Rows from block 11 of a small self-supervised image encoder, named by matrix and row number. Rows with one number belong to one neuron. Each number is 128 + 24 x the weight over its row's rms, rounded and kept within 0 to 255. All counts start at 0. Numbers have three digits each.
After each neuron's rows are labels from the 100 images, of 14976, where the neuron reaches its highest value: "top examples" is what is common among them. Only what is clearly more common there than usual is listed. The data: photos with spoken descriptions (Open Images, Localized Narratives). In brackets: how many of the 100, against the usual share in percent.
# fc1: MLP up (model.blocks.11.mlp.fc1.weight, 2304x384), inputs 256-383
# fc2: MLP down (model.blocks.11.mlp.fc2.weight, 384x2304, transposed), outputs 256-383

fc1.7:140081164152087075142160101199150167168115132137138083164119105133123126108096157089102101118149119101106106125137127111194108120137092106117104094117139137160106171125102120119115145079139118114136123115109134134118107117121099081113153170133146110121157154143130155150133164141095136106081139089130145116072129117146086125134133113143128111158107076107125149166156165134140146119105
fc2.7:109153125176110131193106142122124134115140094125121109132152124090142119218123150163106105096138100127116171160124117135176163115105141094119135136113160099089127099117101129141144113123142111118130117152104084154101160137149114161088108145141162161137109125160116124124148108169155148132129192155095098127091109156143193136123159124115085140118210111166156136101122146154155122164140
top examples: text has "color" (30 vs 12.9)

fc1.8:111104169126141113191134153116107124116200124162120156136156132127111111084121144135113085106174160162099149130128173117177145106137139120122119124167140152151091105126136117099065125119143116126151117126162140115146142162110160105092140107120157136152129121106128128128148125111142117127117146142150053133130156109149055122130117166127110138144114121132118117112136136164115110121137
fc2.8:128087077157132135159130116090126109125161117075150113163113165125113126129153141108153104158080121125112127148144120146129152190142149151125136110165087108138131120112138141114169122126210092093067125149058148105120142149126139149124147151093111164149142145119120129121110107128162142108179115096096107119152106088164142090122164112129160145124141143142170130140109124103144140086152
top examples: text has "black" (27 vs 9.4)

fc1.216:145132143140133106126091129147109137109087112146106144150139130100130128101091122176117118147125102121131154118098130128125109084118181148122133164109082146114169135102105113144134116137138152143119115107143129172095118152156134082141111124133107118127144102168180134143113145102055086159111175081125127120108103117161131120143134137114157118141095128091104148117186096163105143115113
fc2.216:161132121162171152109124150164080146128109116114141065136155166099116146142109126109103130145101130130074119126131085132169103116096181168151099116121126158114143071113128120134120186119117108174082146156144098117107175145113155177162168138083139144120138106129119154126167118138148151126145122119115089158126121141142157073125161120127128155173167089111089159148105140141082114081165
top examples: text has "dark" (34 vs 2.2)

fc1.13:129155136153135151172122132097134133104105157157128143109131139105136073130093126081158086117140128133075078118131136119122121126101102112094111125148115105178082131099108113174129101105145153128125124127166144142124141121154132106074132109132137116130136173122131149170144133140103117125123121138154122187155144089083137137143127139131148107133103140136153083154165143123123127139117
fc2.13:110138142161131140132104111117109136112143123139118122144133066132119093140091125108138160152177103134106163109127115134117130113171148090188081141081155141107056143122109110079117106116110153118157098120164096132107155124137106197101119132146182160119099154137118140133159182156153149112097125134133105082133139123120127115126099109142148106143145106099101095102136154095116159135149
top examples: text has "wall" (41 vs 20.1)

fc1.498:154114152154128119159125117104147113101111133107130146131144073136122132122114133090154131122099142141121119102112145097094109131135131122119109111182120108106124135093109114127111089103160127125135089132176126087085126159124191077147152110131142155116111162137188171119137138132111145143151115140127100094120164100092164183119100112154168112116103074139081111138144147122183126107088
fc2.498:118094090144136135112165129133099152163121110161075126111128103144117123148073161141171154145153137140125121128160092071127162131092098124078113136148146153146108115102111164127135109115154122153119121078087142139102126120104136190149112130132170116135092123108111132125090117109134110160141140127140151154158154121159157122133154117111112121151154136145158164112145117094115104143149
top examples: text has "dark" (30 vs 2.2); text has "woman" (27 vs 9)

fc1.298:136120100146120117178114130198142142128149114122102124073137177137190113124114138132083161159126110115158076134128125134133121120135086094109116101123137151145112121095157139141145119097124144109119121106117089113134126107177147120142130114130101126138157136120108119115100127144147128096105112162147085130156154108154124151127151118146153140099153128141121110114106107127096121166121
fc2.298:150105132113159114135111162133132119123115176144126138120138175131162100134117150152101059123068122115137067135111120124158178143098123146105115101129122132127181123125156125129124146176132130091131129117125122115160146143107155131160131107110093118135143133144112142116109091151130103121143101088152111153161094100110115154128137096095147140098126125106148167098112138098141112067137
top examples: text has "trees" (75 vs 27.8); text has "sky" (74 vs 24.9); text has "grass" (34 vs 10); text has "plants" (27 vs 10.4)

fc1.457:160126113114068109091133168158111120160146148113127146128084125158139140120115125093102127069121111058124127131150160144150110173128076136120115146129088129131177169119124121118120115163088155110112147135080115126122099126129127088152136134119102114151092117123164098125108130127124145135145144098123157097121099127158109128101115154132125150097123142100131103115153114154124122085114
fc2.457:166085153120121108147116120140141122118122145114113141096122143099113169127124078091141120135131125111149079141137135115127137125097145129124117118114140122137129108098167126140121146147102100144127118145155150109119204134157135120135154091162109148164120099126125143122139088144127130145081133141167095133125106109116160146085105132119129117118154164121128098131155149115171139105149
top examples: text has "color" (31 vs 12.9)

fc1.341:148147142113116157103123097165113131125148134123121091139103092120181146119089127134098113131106140151118140133138143119142109122103122093122105119139145127178108122108102152110113152137134122119134155121116138124140125148164105114109129124125083094160171112125167140106180132119117099144123133141118161138101150111146118109127107107145165097147129124182182096191153105128117120115133
fc2.341:106155142120130181165146121132095100088133150138127141121140113169086127128096135119143142124141124134101159118153145114112156078139168149153091149122140150161137148156129132085140112097088121107128151119139128114133106110170127169135104138159150116138113167150179129143090116104141143096092129133107093084118133146140119138092118177096136155130126067116149064136138116121139127140104
top examples: text has "man" (28 vs 11.6)

fc1.260:123105131119145104103096139141128119135107108136115131084120168119108119139107143171111160140134145074145132167125134119105118154101131091127162129163126136114083126112152143157103116140169071132127127172152104135150123139174163085100170133160117139165122130123145123178109138120151121100084123132149143132113094122151108142095166104113111105165119092135110139133162114134138120150094
fc2.260:146134135115139127149104140129116135140146142129141156107147127136107145131114151110109048114125107147102092155107105123135140109160109162136139113136100120156174142157153158131147158165152114105133128087148132156102109070111136129162103166137094119113128123180128126118093128132122135137164124130162122122138101113113153107087133136156129158141131144144105156155102130132135133159116
top examples: text has "trees" (62 vs 27.8); text has "sky" (57 vs 24.9)

fc1.33:139128111121179094121095134148141139135170086118108097171105112128093156121109095147098100165121093148129130109140130153101149136165139123137116166170113133091090161132128102158112138147136143129144150109153121169107165123124095075135134120112136140157141140118129132106112105098149177117130156113112105088093117111133126113139105120140115165118154147099155187115111120120184173141123
fc2.33:148152152117156100125114103132124135136143146105120129149129127123149131124117164107185149128109104139134162142120115094116125108170121131137219143105152119131069129099102155117146100128144102125132161130143110116163133136132118147105120139150146117140115149118108123125117143106153128144106095126140131106096148112096123134144144125134124163103155142098065160137104134167159145140166
top examples: text has "sky" (50 vs 24.9)

fc1.464:133133166127148133120155101109142094083137121125158070113148083135164138086112155088088115142127146163136119112106138118168118108145136124105149147163103104102089099128102147117155155125132093143141161119150118128113162155083135090162130096153113164130106138123104180128115145108139078143096154105126165104088128153125138094178119127103141114145123131127138089145185132151125118146112
fc2.464:105142135133160108099162143173082163158137132107137107126152147122144117088107138113117128128120124129143147140142153162128136118135124134147147172114150158167114138094078143151137126148186132079122122130113156141130144137174168156121124134145136135137138140086110095122120128126119092130127133138167079139100127103126150092151139111144156135165093098156152089139096109097058103157141
top examples: text has "dark" (34 vs 2.2); text has "man" (28 vs 11.6); text has "black" (25 vs 9.4)

fc1.493:148128139113140101095126100101180153120172159147157167163127125117114135170101086127083166112119116125135113135172120085166154158123108101127130127096110090129133105147113156115126124121126107137119161134112115159128156115135159091133068115131152131122153153183161129119119123143152126128086142134147151114106136130141148120131091175103158119069209136110121098148133162129136076133135
fc2.493:108130095113108165139135068118096137137115155115093134132130093116141152131102113105158110132100104079100115185130110140082139159127154053105187127097165117123177104136095126086118124140153108134119129114102119104108099182132109167114136127078170131119133155149146153141109087154131151133108121141117090131115149133147135135134123102105149136127134109106084120126107127129133142178148
top examples: text has "black" (26 vs 9.4)

fc1.633:147102198126100098143192085100146102131163183118110136106106145089189130135082123149105164141126147131125090082110168143162135151125109134167119120109083153150082153108154177113096107100150085146129105127142120095147132146104114105109082124115157110140110129132097138167121107121109129141126184127147135083088126094121092116110104116153158120086084145160151124132143122152109108113122
fc2.633:123142109152157116165156093126151126122130111138153108132129132148093162152087101158123153164094109113116129103138098124131119119117128118155106126150115130162151115088162072121135129142121103150122124137101107102080153080143125201115149112157149121122115157082090128167120122124120137139110104137113153152124138123132171142115143135107164120126160134083147155090141127139082110165121
top examples: text has "white" (30 vs 11.7)

fc1.206:116106097137108129116079133116134128142153143129132112133141133132170103090104090124122168141127108160142137110133123123086089104127161158051100136139103072132123101156075079114112123118159085115140140087121155122137167122097135095128096080132103118122103159106153153079107162159095116137102092104119086166121097124133140148150120156161122128158116117144134157136161128125165107144115
fc2.206:170115098119106114153143145093143128163117161147146097108075116109108122111120162098116108109104095099116075137116167111095093129105130163112169130107114129121171113116125094149105126134162149124119107084124136152151097132108126179137124197122131151153141118166128094101120100114168127171138094176128114063144148138109105159136130067126134126138161156093137118099141120150117134132136
top examples: text has "woman" (26 vs 9)

fc1.392:120100131133118092179118127131146097132102120156124137126157121140148185124157135125144119147142114167099110100086130147088125119154138168147097115104116111142181126114159108148109120140132085153131171146165105080113153148127090155095120155147121102155135143126121117117127121117115135133159148115130133139129163124117115133130131153134114094123117149160111168113092150142164108109113
fc2.392:147091136104098143099105117153172099087146112176112114109146147121105115129156114096175110095146168171108129103141137133150120102132124136147149144117112082174134143177126166142137162157088119093148180122125119132124084119172108094150103117151142142158149116088165138123117096149112115139148154113161144157126132158142121166082081086098123168124087119131129130115109127141120136148119
top examples: text has "black" (26 vs 9.4)

fc1.21:183092118122142140165096095121138108135097115115123129137133131121130111095127130126186105158140114164102144101174172132126099103154122093115144126142124105137114150133080156113123112120137141117101150150128118127099178128111153101104157087155166123163109156141112114164146127146117118179074154117118115127118116118118170174125146146124122095121138133139159109140088125119129106093120
fc2.21:143134146147150115141131197156124165127117142111191106120144135125092145144141141122095099134120112116089133120129098126165125135118152147128168109147137090129119120156158133113134118088129137130141171089113151135146134095116093138160150115180096116145128131139109112136162130126142110130097160192101141147132146093105102144115203141164077161114108148143114097114134097137116105130141
top examples: text has "dark" (28 vs 2.2)

fc1.689:117121149146173132162146139117174114128151172147152101128130102122117102115124114091068145144122158108111122105129136122117101129135159128124136125141102127172110136117128108180105089084125112111145135156172118134156179102105129087096137162139141105132159169163166135131121110110142120121084131115126153128158115105125133149147116126146111099092140098105103132152127165142130085135130
fc2.689:100151147140128085155095137112114136130123140172135114123138133112106096091129156132133128147179089129150131113165127105120145133151155103138120114110120128139131153149144142125093152111131101104113134108111127074117184146132156147065144127153103136112082128087139142196131101147148121117111170126108112150162172104172164093163135174121174132134127119092157107100100121123126154103105
top examples: text has "white" (28 vs 11.7)

fc1.268:123112139109121152133122141113152130109116151149147112141172135120105171123155139119138112131118125128148136133122123138089126101118131160125132138157164126118145144158116100125163112131151171175108117130145118107127197121109119130114136083137112123161112110134140126157160154116118115102111141124150125113102147105124148096129178185127058125139094131088115130128100129123145105109131
fc2.268:125125138133133128115137151093134154158137128164102167157131141123106126103164153134158114106118149163142154131116117107098139085096159108136133146127109130148166124152161134112156127102130112102145154149155113133147090084136135107135083114115129157165164097061107119110132145133095128146123123115151163152102123095107099124140145114125115137120137126130112147116140130114123093102148
top examples: text has "sky" (77 vs 24.9); text has "buildings" (30 vs 11)

fc1.183:115150112121148122094136115166109124143161119147094138090118159129125098077115152145149150096112124095150088134135146103119141127145120119151156134178168109095078104170156123127131102080076115144122087150135114127136122079171129112143136152131104139097136137157155124134094134113062156091128160121169092102126109095125147066129142106160126145121101131119115096159141102134127106133118
fc2.183:107132130122141126146114123138130151101133151100082149131142139127131098139102128103132110143094141124117110131115124129133104130116156151111175150114119104121130117142093139174117134179110109135153136115106129109124090106140120143086147095128086132145188102127132116131146109196176135141100133123139145142129089121104151119103121125160130162143136140109124122137111088104158124094091
top examples: text has "trees" (81 vs 27.8); text has "sky" (66 vs 24.9); text has "grass" (32 vs 10); text has "water" (25 vs 7.9)

fc1.203:124123140139175119141082127060151098082144118146107098134144135120171109148127089132115132118099143149175153133158117166129082101123136122111127116119157084120134113128103138150112059132139092070125103149144144085105137158136126071143118116085099137146155148139152161091115103103118101109113149102099124145133126124116131127125101158104145138166100107124134119162134144114131136132138
fc2.203:130137103139117103171150158122112123137142146097159105076095154141104101115119145094144094135122103133104134163135133139119168124112126118106139110101105124142144104134090097142113136098121168155142085100099103139101113116149154103144165151090138117154114089157118119099131105137159118166134123156110130145120085141119125125134109089137169108110175159110162136154105132147132091134127
top examples: text has "holding" (36 vs 16.5); text has "dark" (29 vs 2.2)

fc1.231:089156171104112101122127144157147100073168148151120142139082125133140096157098067141099165145162114140107136107102157130130147100151163107143148108121127134130118155097132139173114104125119088155094136153090139114166119160087126129123122117134106125153084143105127147110076136103154123121110158118114136096141127050129094103120137130130105108153116119112141156130108178144093114106120
fc2.231:156174126171131130146153146107163101168191123101139124115135139170126161138080086097088104125135123099106132159124069082142133117128105125132106099133101111162122111136156107127134128121112113140098124114124115122141149098157164154098094104116142149147114167120095079095121121146126100153160124090172079106171131113111145121140134171135142160145111108123136167131142120183131075141154
top examples: text has "color" (30 vs 12.9)

fc1.145:104143106094133137117117124081134101160136144067148086136103127108118113137124115088068143128148128148097130111132138142128107076120161127088126106102123076151122113123136136058102105089142100173118179093174099113140177125113123109159171106135084120186098133154118134159122151094132115152093155107144162110099121107164135094115152153168136137098118165146133125162156157182143108126101
fc2.145:109152087151137095181128130108139156148125132120135128130158172139109105154102111098143123156109132119148129130112109117165145162147165131098127168141181139109130125148154107122109125130126133098145106123116124131116136126093129197146155142136130133112124153143130145129147146173179158136088136122122061089139124114129125107163148144135142113178096081092087112123116142117124120135163
top examples: text has "black" (26 vs 9.4)

fc1.181:101086138124099120147098104097106157086098117125117099162137123103129094089099111133096160148135107138107134116140133106079113075139175148135117088117162120134119138117103128117135178114111132109132148076140106142114119174137122101160116122113103123172133116142099129141121148139036096136093117138124132148126158128130129091101131165105127139152090145119133132121136165135144105121105
fc2.181:170103084100122114114109151071130134152135123148120121101090156112126116150104164152173089113081132118107100137114137113131153151107111149092165126093136140118130092112119136153083112126153142175103101073117136104094134145117130148150132199067106127132121134181118147138118152129138075144151161134129135144129153129077098128129100097128121099131150132062161126152108106159124116081158
top examples: text has "man" (29 vs 11.6)

fc1.420:147146128134142125136094127087095118097159114129137106105151106104092107181091139103116172109172111129116158125128142098181122128120096116119190115140114137083117148091121123126087119155144127119139116116167171108164128152121172083154170120126117125134102115136129150128119121090152132143128084135127131128137132139158120157150135125099120121176103077129093096124155132139174150160120
fc2.420:142196130137123084144103129116102136124162110113150085120150145128141115183121159093125096142111127107127085121141124124129103176085146105147127126135148144118120136117097137143151126095149125134107135121128098134116118097104110162132124103122130180133123153128120142173128106143127140121113155155095177166152161130113137100151140124153173111148173113161149155155082121126130101121147
top examples: text has "dark" (33 vs 2.2)

fc1.49:124130109115150070144147159145140122093180091131153132140135136107117165110119144149105076160166087161141109138124156126162137089109101119157118097110157138152109125104149096079111123125117140150170142117141138139190157104099085087106114133133173142178117143157134145174141145114144115167136140132125073144128157061129079149139139182111121124134109153110125169133153149167096137094093
fc2.49:135107142147115129141099120174101076157116095090124099160119135146140127098121113101142111114114117101095137113122144136114126149102130112137141128133146129147111134154135131143151073119135142130105158166135079110165142155136139097169124118119154134156120124123163141136125168124102152103148151086169080122126121103139148107081103126120143093169140087122169085156125113129142150104140
top examples: text has "black" (29 vs 9.4)

fc1.449:126121119142141151159045135131129121161121162155071170123171167121141142163101119170108131122133149074159146183117159112104093148139169104151100111116151129092138155135158132139124121116148136087112126163134097164113122131152111119136131109124153173132137125128164132149105167129130104119088118117119107125125143088128105094089180159118160132141092122109133132113126122142144120112121
fc2.449:105090101111117124167149153119131145116148122095129141110119137115136126142074120081089048106107113158116134100169123132146148116140142176141126146119128133163154163150126120123128150144114147129112153089175117153134156155118147168125141135112073119149136134164146134116143077141134158105097127121127092162148123119149146133147117136136115121098173151090106179114127145099126119161115
top examples: text has "trees" (67 vs 27.8); text has "sky" (62 vs 24.9)