Weights of a small self-supervised image encoder: arch convnext.
Rows from block 10, named by matrix and row number. Rows with one number belong to one neuron. Each number is 128 + 32 x the weight over its row's rms, rounded and kept within 0 to 255. All counts start at 0. Numbers have three digits each. After the name is the row's rms in percent of the matrix's.
# fc1: MLP up (model.blocks.10.mlp.fc1.weight, 2304x384), inputs 288-383
# fc2: MLP down (model.blocks.10.mlp.fc2.weight, 384x2304, transposed), outputs 288-383
fc1.539 099:138101104167127104096131109129116181100081088129140160114134142147196120183140118087137075098161101142159114160095159118112189106086145149132094146116135161104119127137157187141135119153117089121160125109082095157169175150103102078104150095096131163109230186111181103174081102118179149152
fc2.539 106:130112149150126114129145123152147177106124203118158097107113093116122125099189117110073153108149123158093135149152146148116103165143166182138165090221104188099146128154123098152133095113157151179109128149142110150182122174128156186130194155084115169071106159143170113141123106139111147130
fc1.540 103:106143139199131117035107153091131143140132132121146080164115093069084175065097154132138104156127128192139108132083138181121108109144072125152103137143067180081147096122150130132124161157126104130131114102121124094130131119113065096143141169114106133108105059174137144074162154082081066198
fc2.540 106:136108119125135154128104087155188149132108105152143114074098173139092080108189179191129083167105193133130056133118161111120216112152163110164169095106132116123113113067182136087050151178091112191155126147113159163160116148142154103113081226161125179146178132122177175151168150079154123129
fc1.541 108:116089114099094097133124151123102153139104106079117160130147171135062189136126136114123050144109151094146121158111136148136099125089105076204113095151123178155164148116136135157099151159129145121082101166143106121133152143094101132129117099080137173123158090154130173070094144076117149118
fc2.541 106:130155103107099162118138170182108143191138048098100163162201205148141147082097065088128098083163138088154113072148131166127111060174125101176110104108103153161146110099129133114096134139111086121158131152165114111068133081152173132091092125151084109173156127140128128103159124147112095057
fc1.542 108:120163123114144172094123109147085055169134100161115127147067080189109138105108150146091094124143084069163144109157156187130150115142085127151151216125134170094160183111152127096147131149098136081138174101153123082130145061134119110101100133138134139110103077127183185108088145166088111139
fc2.542 104:096129110080097157154115125157131115168145113138145124087154112171118134105155142094178130163120172116162135130172099067140073093081132084190051145164120064169146103124159128120163003146143094154115195091105124128135093122097128094125117108126116093142136169074067138150146149154171181127
fc1.543 085:098098188100107170138097075175126092113150090162117118126144109110123126077141107111074133123094165218142138124149159086148086145167114138114124129125074138159113155151175121080125131134117091109116135073147113146072125122093203172150148116122088125143131080149114125144142092154098129114
fc2.543 089:146186082157107105121120111123147063227125121090176088120146090128148137118144113179152112061101127181205104125101147120095126113129085142142097163122154132112133069145107124111133125121195123123144128148138171082150128110132163161132154106159058099122089130115123130101103153066145181141
fc1.544 102:164134112138085162138116144128104138147113090165060145104161131118141152084144127132110090070056172204109148102101070130082118147101080096177107151133111118087153184148135125156107151136107094152143168141177177102135181125101117078131134081122115099117116172124157158149122251155114116110
fc2.544 098:125157152161146152148125126144094133088064141123137127156124127113103122111113055094109094153113143104143129152108103153081111169159131138132109151192151116103150124181068163090104093179141111111146176121170048145110126154116099157148143103107144127101123097089088130113070141093192151108
fc1.545 098:160132086147114130112188143121170170177089118141137115084111112140093186081110101072144162079107085181066167120101149111132098176126134143131142135136130204088113112142123112097124163153120113082154143104145112135145177128164178138177097060095080126123103159172160170151135189082164162176
fc2.545 098:128081101127178167137102163157132144195077132144140098103133097110121108131107111102083145101129100173167127098103128103138125116190194106090143164176174085051168086113119130137143149099106117153180097193086105207156124120131151117084185135129141172153123117117093131177097111136124137158
fc1.546 105:148087121098152175100131114102114171113078105094193141151125161201165148111128143163129163089099138118158103114118180142051189119141111098098118113110041169168180126155170103201078142135107129143182135068123114102169159166172058140140125142137126135158093101113130119134107183105142137133
fc2.546 105:108129099130111101150133129137131132127088154090118125103067160107117173127148196147118109135118082108129150127130057077163151122160181060094134148170183164127167086149136157131091169121121082171137095117117135150186110103145052055138151166089142178092144097124162167124173126157090151181
fc1.547 095:175152091189112178086136136125139110126067117154093136177118133196118182152146159130107143110118156132112138130139151168096136124115073119076087081088087133106173138182144177203113144083102134080137191127088160073154196105130115155112107118094081118148111091174117172136095174132146084156
fc2.547 087:159113147153174144150156116151117151111099134091135166073105151102129110105160054090118100162168077185104121073099154103115152103141144124145109138183153088200149104104198106142145126180142109112124169180111122126110067128105110157183104136173165147076108095088101095118066180142172152155
fc1.548 104:149123125136163152103090102110066127179116160147170124110143147190125081130116133164074209095125143134137097110090185147150136097111084131126119169121068163112189098154176129145113138156127139134187085103153103123088100105187080136154124131105115131135142117137079181107147182105118063176
fc2.548 109:126132135091141121155130085187095125105133160104113192126075099126142118161143102161136079118112116148114121122111137086180145090099119055144095137139153137119130075173129185116170076102190108139159067162094133217148085170125078117143150202131129112126105133179160075146114149173152178137
fc1.549 101:167085135167159183116117061089120138166137091094145084137143111181161130098115132170125200061169099134113069121144188176079123094117111177111135134110095168170127076116171160189078083091117153166150151125137125087162149127173059159113168090138104125139128170167081161126091157155090120177
fc2.549 097:128100127189184161107094114170180152117100126119080138106099102080090095138156161104079041135106141118159119146131166079136114086118180054096157083174127175046122069108108109117159156149171089121131101122157105151191096159124126127146157124105136156112111132156126160094145205161125180131
fc1.550 107:156075119183099129078150106133139137120110075141126122137152129175172155117116119183183104101159151152094124154175176146158108107111101151029110118142053151101200129129151120092141098135169145133145109150125099147088117139113183087114135117099079159043094095081178098104205167053111194158
fc2.550 099:106143138127107120132102083173113046141131148109146131163129099192160130089176126105164082133107134136176127108161136139145129128128119152140104140125125141112094070164182114103177129082159145168157121155154132174141128134137089122162152137141160143080127214081184092189157146115132189123
fc1.551 105:178101124163142112126133155126092164120131130153064153143144111106111126158116093157103129141155168021162167121123196159102112142117125053165060111134105176147177149100155130128167075183160195044137101098142113155157106127126073118091129165125144143122111061146208154142131137164103113136
fc2.551 093:150097143171113101113141093143079146121070120143097118114191103136155117113128136072126141159130130135124141144087153148192106089150185154168111201192119120123145096117145180118129078108139092139098183140181105115132169133101088154096084098148120114155100123166134079156114129092176128137
fc1.552 088:145132111193113140062102105147174047131124144128114133122120098140108090107104152125163144144096140130156178154142174068152182155079081132149111131135142163179149135155119127123202101080121112084134130131157120123097129158166084116110151174145137090109078070143160118120143112115101142140
fc2.552 091:156104125097130115123132104076108160132144055119156167096100178104133142152083086098214151169113173072130129097146088145103162108101057126123157061092176128114118107143045103118118097191137126145204143150113120097115112146121102139077067092098174134070084083143120133102143140131133106133
fc1.553 104:135125107118159145080104137130150178153086145138076094150153122148111153157078132145079079160118081131125124113103151110111103062088105161137127119195173147113168164151158124093149092134200116098127145114138085137161164185116130103096121180130143076146118130111106098121105119140162150145
fc2.553 099:082156135131083122138130203101133150167132128129115097145140115112188058120131169149138152145158111129094101149123149123174100069121154095137111147051094110130164201140085135127119174170188152069114141030127091045110115153068121147109087085087059079155096145108119051106099072132144120148
fc1.554 101:127163124114094102141149137100108126139071168109160167132112149160063167130160056139122123172148174131138129167140147148099121107057081173107125129172101126163151154197142133091137109099123104114074073161113107115157119138117099118122115128137142167075160138139172051139106137135147133144
fc2.554 104:143159136194123123115152059062102151121106117152140160156154111128153140098146111096151112126108110073109137106108091138127122145162089145072130055203082072125068156116115097190151123113132092194158124132092151124152114141125099093162141158120126100100144193080114134175100097101100083128
fc1.555 090:154106134136081173164215105118106083072105084067096151120103151101148078161139145100108125157187198143170106047110121111096054122116133108157129135112135112132160099117147085133113173182105121101144181083130146126127129157131130116124193118110124153191102184114110140165107106118187113182
fc2.555 101:187180065080078114073071127141119136149185134111166125161126127139090130092140146137175153127131133087170117104104111161144145135138071144163134124133115160135093155133182111153060126104144157170103166125191128114195093127125143103149101145116188150162165182121147127093139128122136119129
fc1.556 107:146082103080058138144183158118054121150063134154150087149141170157176089100110118109124138100120158149137144108105132112102103141062099086122149094065086169135132157092217130129129140160150114112110204136130145134119182124119138116131080120103151183094109142108133146122116139134127098121
fc2.556 114:126135111146162157179148130116099149156150125123119100158131127139168122121102131083084144096156133099116184121077128133103136140113147132084163113142117087101160120092113142175130112104139061074133122137149107086138104136128163163159091051146113065117108114137095138074126135167090095181
fc1.557 100:159137143245090175138121142149160156140133091156121141135196047194110181147101134113053125108132146125139090118107189048165179125110099129222090090148116195140148155164188174145145075138074157131083124108126157116154140115124102119097149121087108113083155141108133052164170168189079086185
fc2.557 084:064135105126130138165121136093137140094119101128115132140081201126074141138117167160077134143137215094163171119168096157112157113116150100114116152067183114125170166123101165104163091156092140146151177078127168110089157040099103137102126120113150136144126095136113110069162090148144153166
fc1.558 108:122169112180096142080147140126137121116118196131165143055133080185091145072151152138139132138126129148092158111104140110171104142113062107150115126115133135149158166078079115116067068168086084191097141160065135087103118077134095108090097088123165174114135143149166143129110128108088090134
fc2.558 099:126133152153114151145173163107071157118046094155158105148158107130126136151071124093067134054105137109150153174119138127165113140167145130121108123163108111057110140118079092149093128126142099151147068133147059145149169076098146135123197158146127126121160109149157117181183127143135140154
fc1.559 094:135137138104115104008135193087107129189159142139120095147148139089129156154098095105113153118126131104124151126102152149107106115130102215163138126091108111089115115179184119090098119182121111118137084135134117116123076138074026093083140063195144112077112153144063114034123195128090121150
fc2.559 100:170183123148121082057200134163193111129156102139102127118084178159109117095169160158139168174100159097098152147154097114170103145172087166144130162121118097138093138149126095164169143088097172128125123119110124141165098176105192103093176176082139112163148158136138135150083174130114194114
fc1.560 105:150157129131144118089140141085172164110076090104130174144137136112150154126159095106095176135130116118106143112167123116141118136152129118201083146140227177053099162145138093117103142120121066172141137099088199126112137160128128141044150145173145153112155221135144122139178141142117113227
fc2.560 102:100149126205084145148187120127088170158103197103140104138116127130141145099164162137127161097133145058153081160115115177105141190150197184106107095131103033092154152107112123127104113149161124134173175108093112160137117082088121192140171095145158184110086110126116133137137081170158166175
fc1.561 104:140189207177140160129112070097156095117057069175126127132105066162109082158106175086115088070128110140178153141134117121141151178131168111200145188103164126080118144181129137079143115125186122147112159122137154101135145162164087113161096121165134105099148160135153074168129156134105147190
fc2.561 110:125129125184192138134122038141094168114137080141170169155195132117149151115141091114120127103129096048188124105141167083142147122146104132115130139179137134108148144059135141141148066142153046121088137110136121115142111145131123134175092101107117108050168089060111118094140122135122145135
fc1.562 097:166160153119122106085134127135106073125145097146138168098081132142138157063141177105150124123130194158172156170147154095133204096057111151145106084120139128142107114157089105190185128125116147115136142076158122112213126167066143056076115118105126130119118092145084119128204141103121133117
fc2.562 102:078207160147156151174106216167116138158121128146142129135129077119147162120152158124188168149120172109148136134126106126142173131156114134134167100110112067070123121107081156138086149115105192190143114080126135129142058092151104063154106082126101123164166134101136154148185109108121152078
fc1.563 100:145119144157115122093180138104146139138066139098091108177176073141107145144119208075121165134124173115105114164174140140138159152126058121172117040121132184108176162151141083109155109137084176102151131132116142121140173111098153126102130100106132056130112126127140152129144185160175108122
fc2.563 093:131128104177128071161144114173108167165114173110107178139106156127093162123080094113118131132116123140121180160132065144130148216141160119123143160175098159117164129113145124189155149112103099186120117124116071105158114136069140117123140152139123162127156168081104108144086092152144141161
fc1.564 090:172109142101086117089143202159147078178104086135106139127089083097150173062140122100118101137153142097151138136127126159117176168131142095163150151141172113186131123126198110107088138076128141106126155101113118073087157080164172106141137094088102162112108178137112215122144133097148105103
fc2.564 089:170179175115133159160158171150146126153172097116140112131135154139168125107104141150135120110111143072160091073128113162143145098104085204118161167120131105102131098159143146188143136140133182120103104137124131142092114122148151111150100150136131124104033152089147074134110064132155192094
fc1.565 099:135139071129149126059127168114080134097063073159079127130137137130201162145083160090092106143092090169152147148086112102178122131080150113184097127091128181152158106080175086089158169161063171103101089156131107149112144106123135166125110073120100171126190112113095132106097192152137144104
fc2.565 103:107106149140137163110158059154092126174121117097109110134113123131117139114123057104167196096178163085049166098167124171131107174170174133152141127094083140069193123132106163198159123117144098120157100183106093152109125111120158140021130152090109110154112169165132140142105117161098120153
fc1.566 097:120089097145097150155128073111140136121140082080120082067091166171132145136102065192189093139166255131158147108119122162101095111114163133111164162068157087192140108071135111101127137150131124149047150121185154111142136105132169105096117091147145183138128143082111107172110117112113114119
fc2.566 104:177192159130109070157093165132083147148145115127130115148108109136115163138160162145180124132130157059091131151073099168092111129118064087148112148105091120165059094145133155119107160136155166185104067118095164075085151107095115125148117108110096134168191145120148113074119113118109145073
fc1.567 100:164119184122169105063160203161097154102159147151108033133072112186123112028173107063115111124111083134113145105116106114120128114125092120145164076173088195114149118185167166092104159098133140116115164115135087072145097126107116193121113045203137106134131133142147153155178142124159145171
fc2.567 098:169108166078148215095125081125139073168124176143121120040121161139150120098101172117126089105163124094111128166156102109125122077096080117145126185095126146153114100105136125084110100136103109081077124164149170117217157115138141032090161178097146127172151145184140104148182174101087140082
fc1.568 109:126163166145090109114098136065149111138145145182110107069151162100074125112144114041129115128099107119151116223126100160139142136143142119132162133103079145153113130100092118135119125132145163127130136178080121129128143130033126148155120101132066183167101109124098168066135118149135116178
fc2.568 110:138103096128128166055129134117188156093106096095143132091076201109152086119143126171151106208096111118180179146136073086093143142141101115134138132158156149119148058126187138073143166151128082138196097110162146135137096101159066089084156169150133159154164131154128162098112150108107160135
fc1.569 086:148102121153122166136160084087132114140119121126132154091141106114082171160108141136084141151169128101123124135135101088104135121151157123104145175118147134172128191091179061165100124184140091131119125120064185071104126101127136100070149088056110193135184105202149110149120109124160135092
fc2.569 086:164131183178149066045131141144131064139165120142092180134129163119118097134113160161122199145097079164135153107157093153115097140153035115145157124134190140151085115118138122115093157081113083173097107101108147121117120116122118148155111196196157164110174146130139115094162157127094147123
fc1.570 098:145096142151149170087133138149138142114168059117131129135134106148091203116099125112130102206101096160143075182170149136159156134123127123146118087111088183108166121146121117120121147145145110169117143148119109083105155188094071115134136084125174122082045101184136153052146175057100132100
fc2.570 094:135078093114198140157117125180145155164092097142122098165110173197105132126212202143067098154115117115149088162161151116131189102127167118167125138139122114071179144111097128176118136157073187140135085141144107133169113133138147118117113174127158182088222101134151176161142158107134133155
fc1.571 105:094135182112125137099101112150135079146138173136170160102125127141082076123215195145119204183088028148120140126145165100122115086112154171098109119189176121147095136094120113119119081102129093184141109145126136130141126077098115144142160130123129129115063084107159119107149181098054091108
fc2.571 107:101127192161138152095160123141146152114085116134139092141106085082175133126130077107160170126133085132156127197112150153128094154119117141124108162139155127137172102099085122142118156144130109096143117149026085087131151167113146122109185073127135099107115124143115076132134110162155122128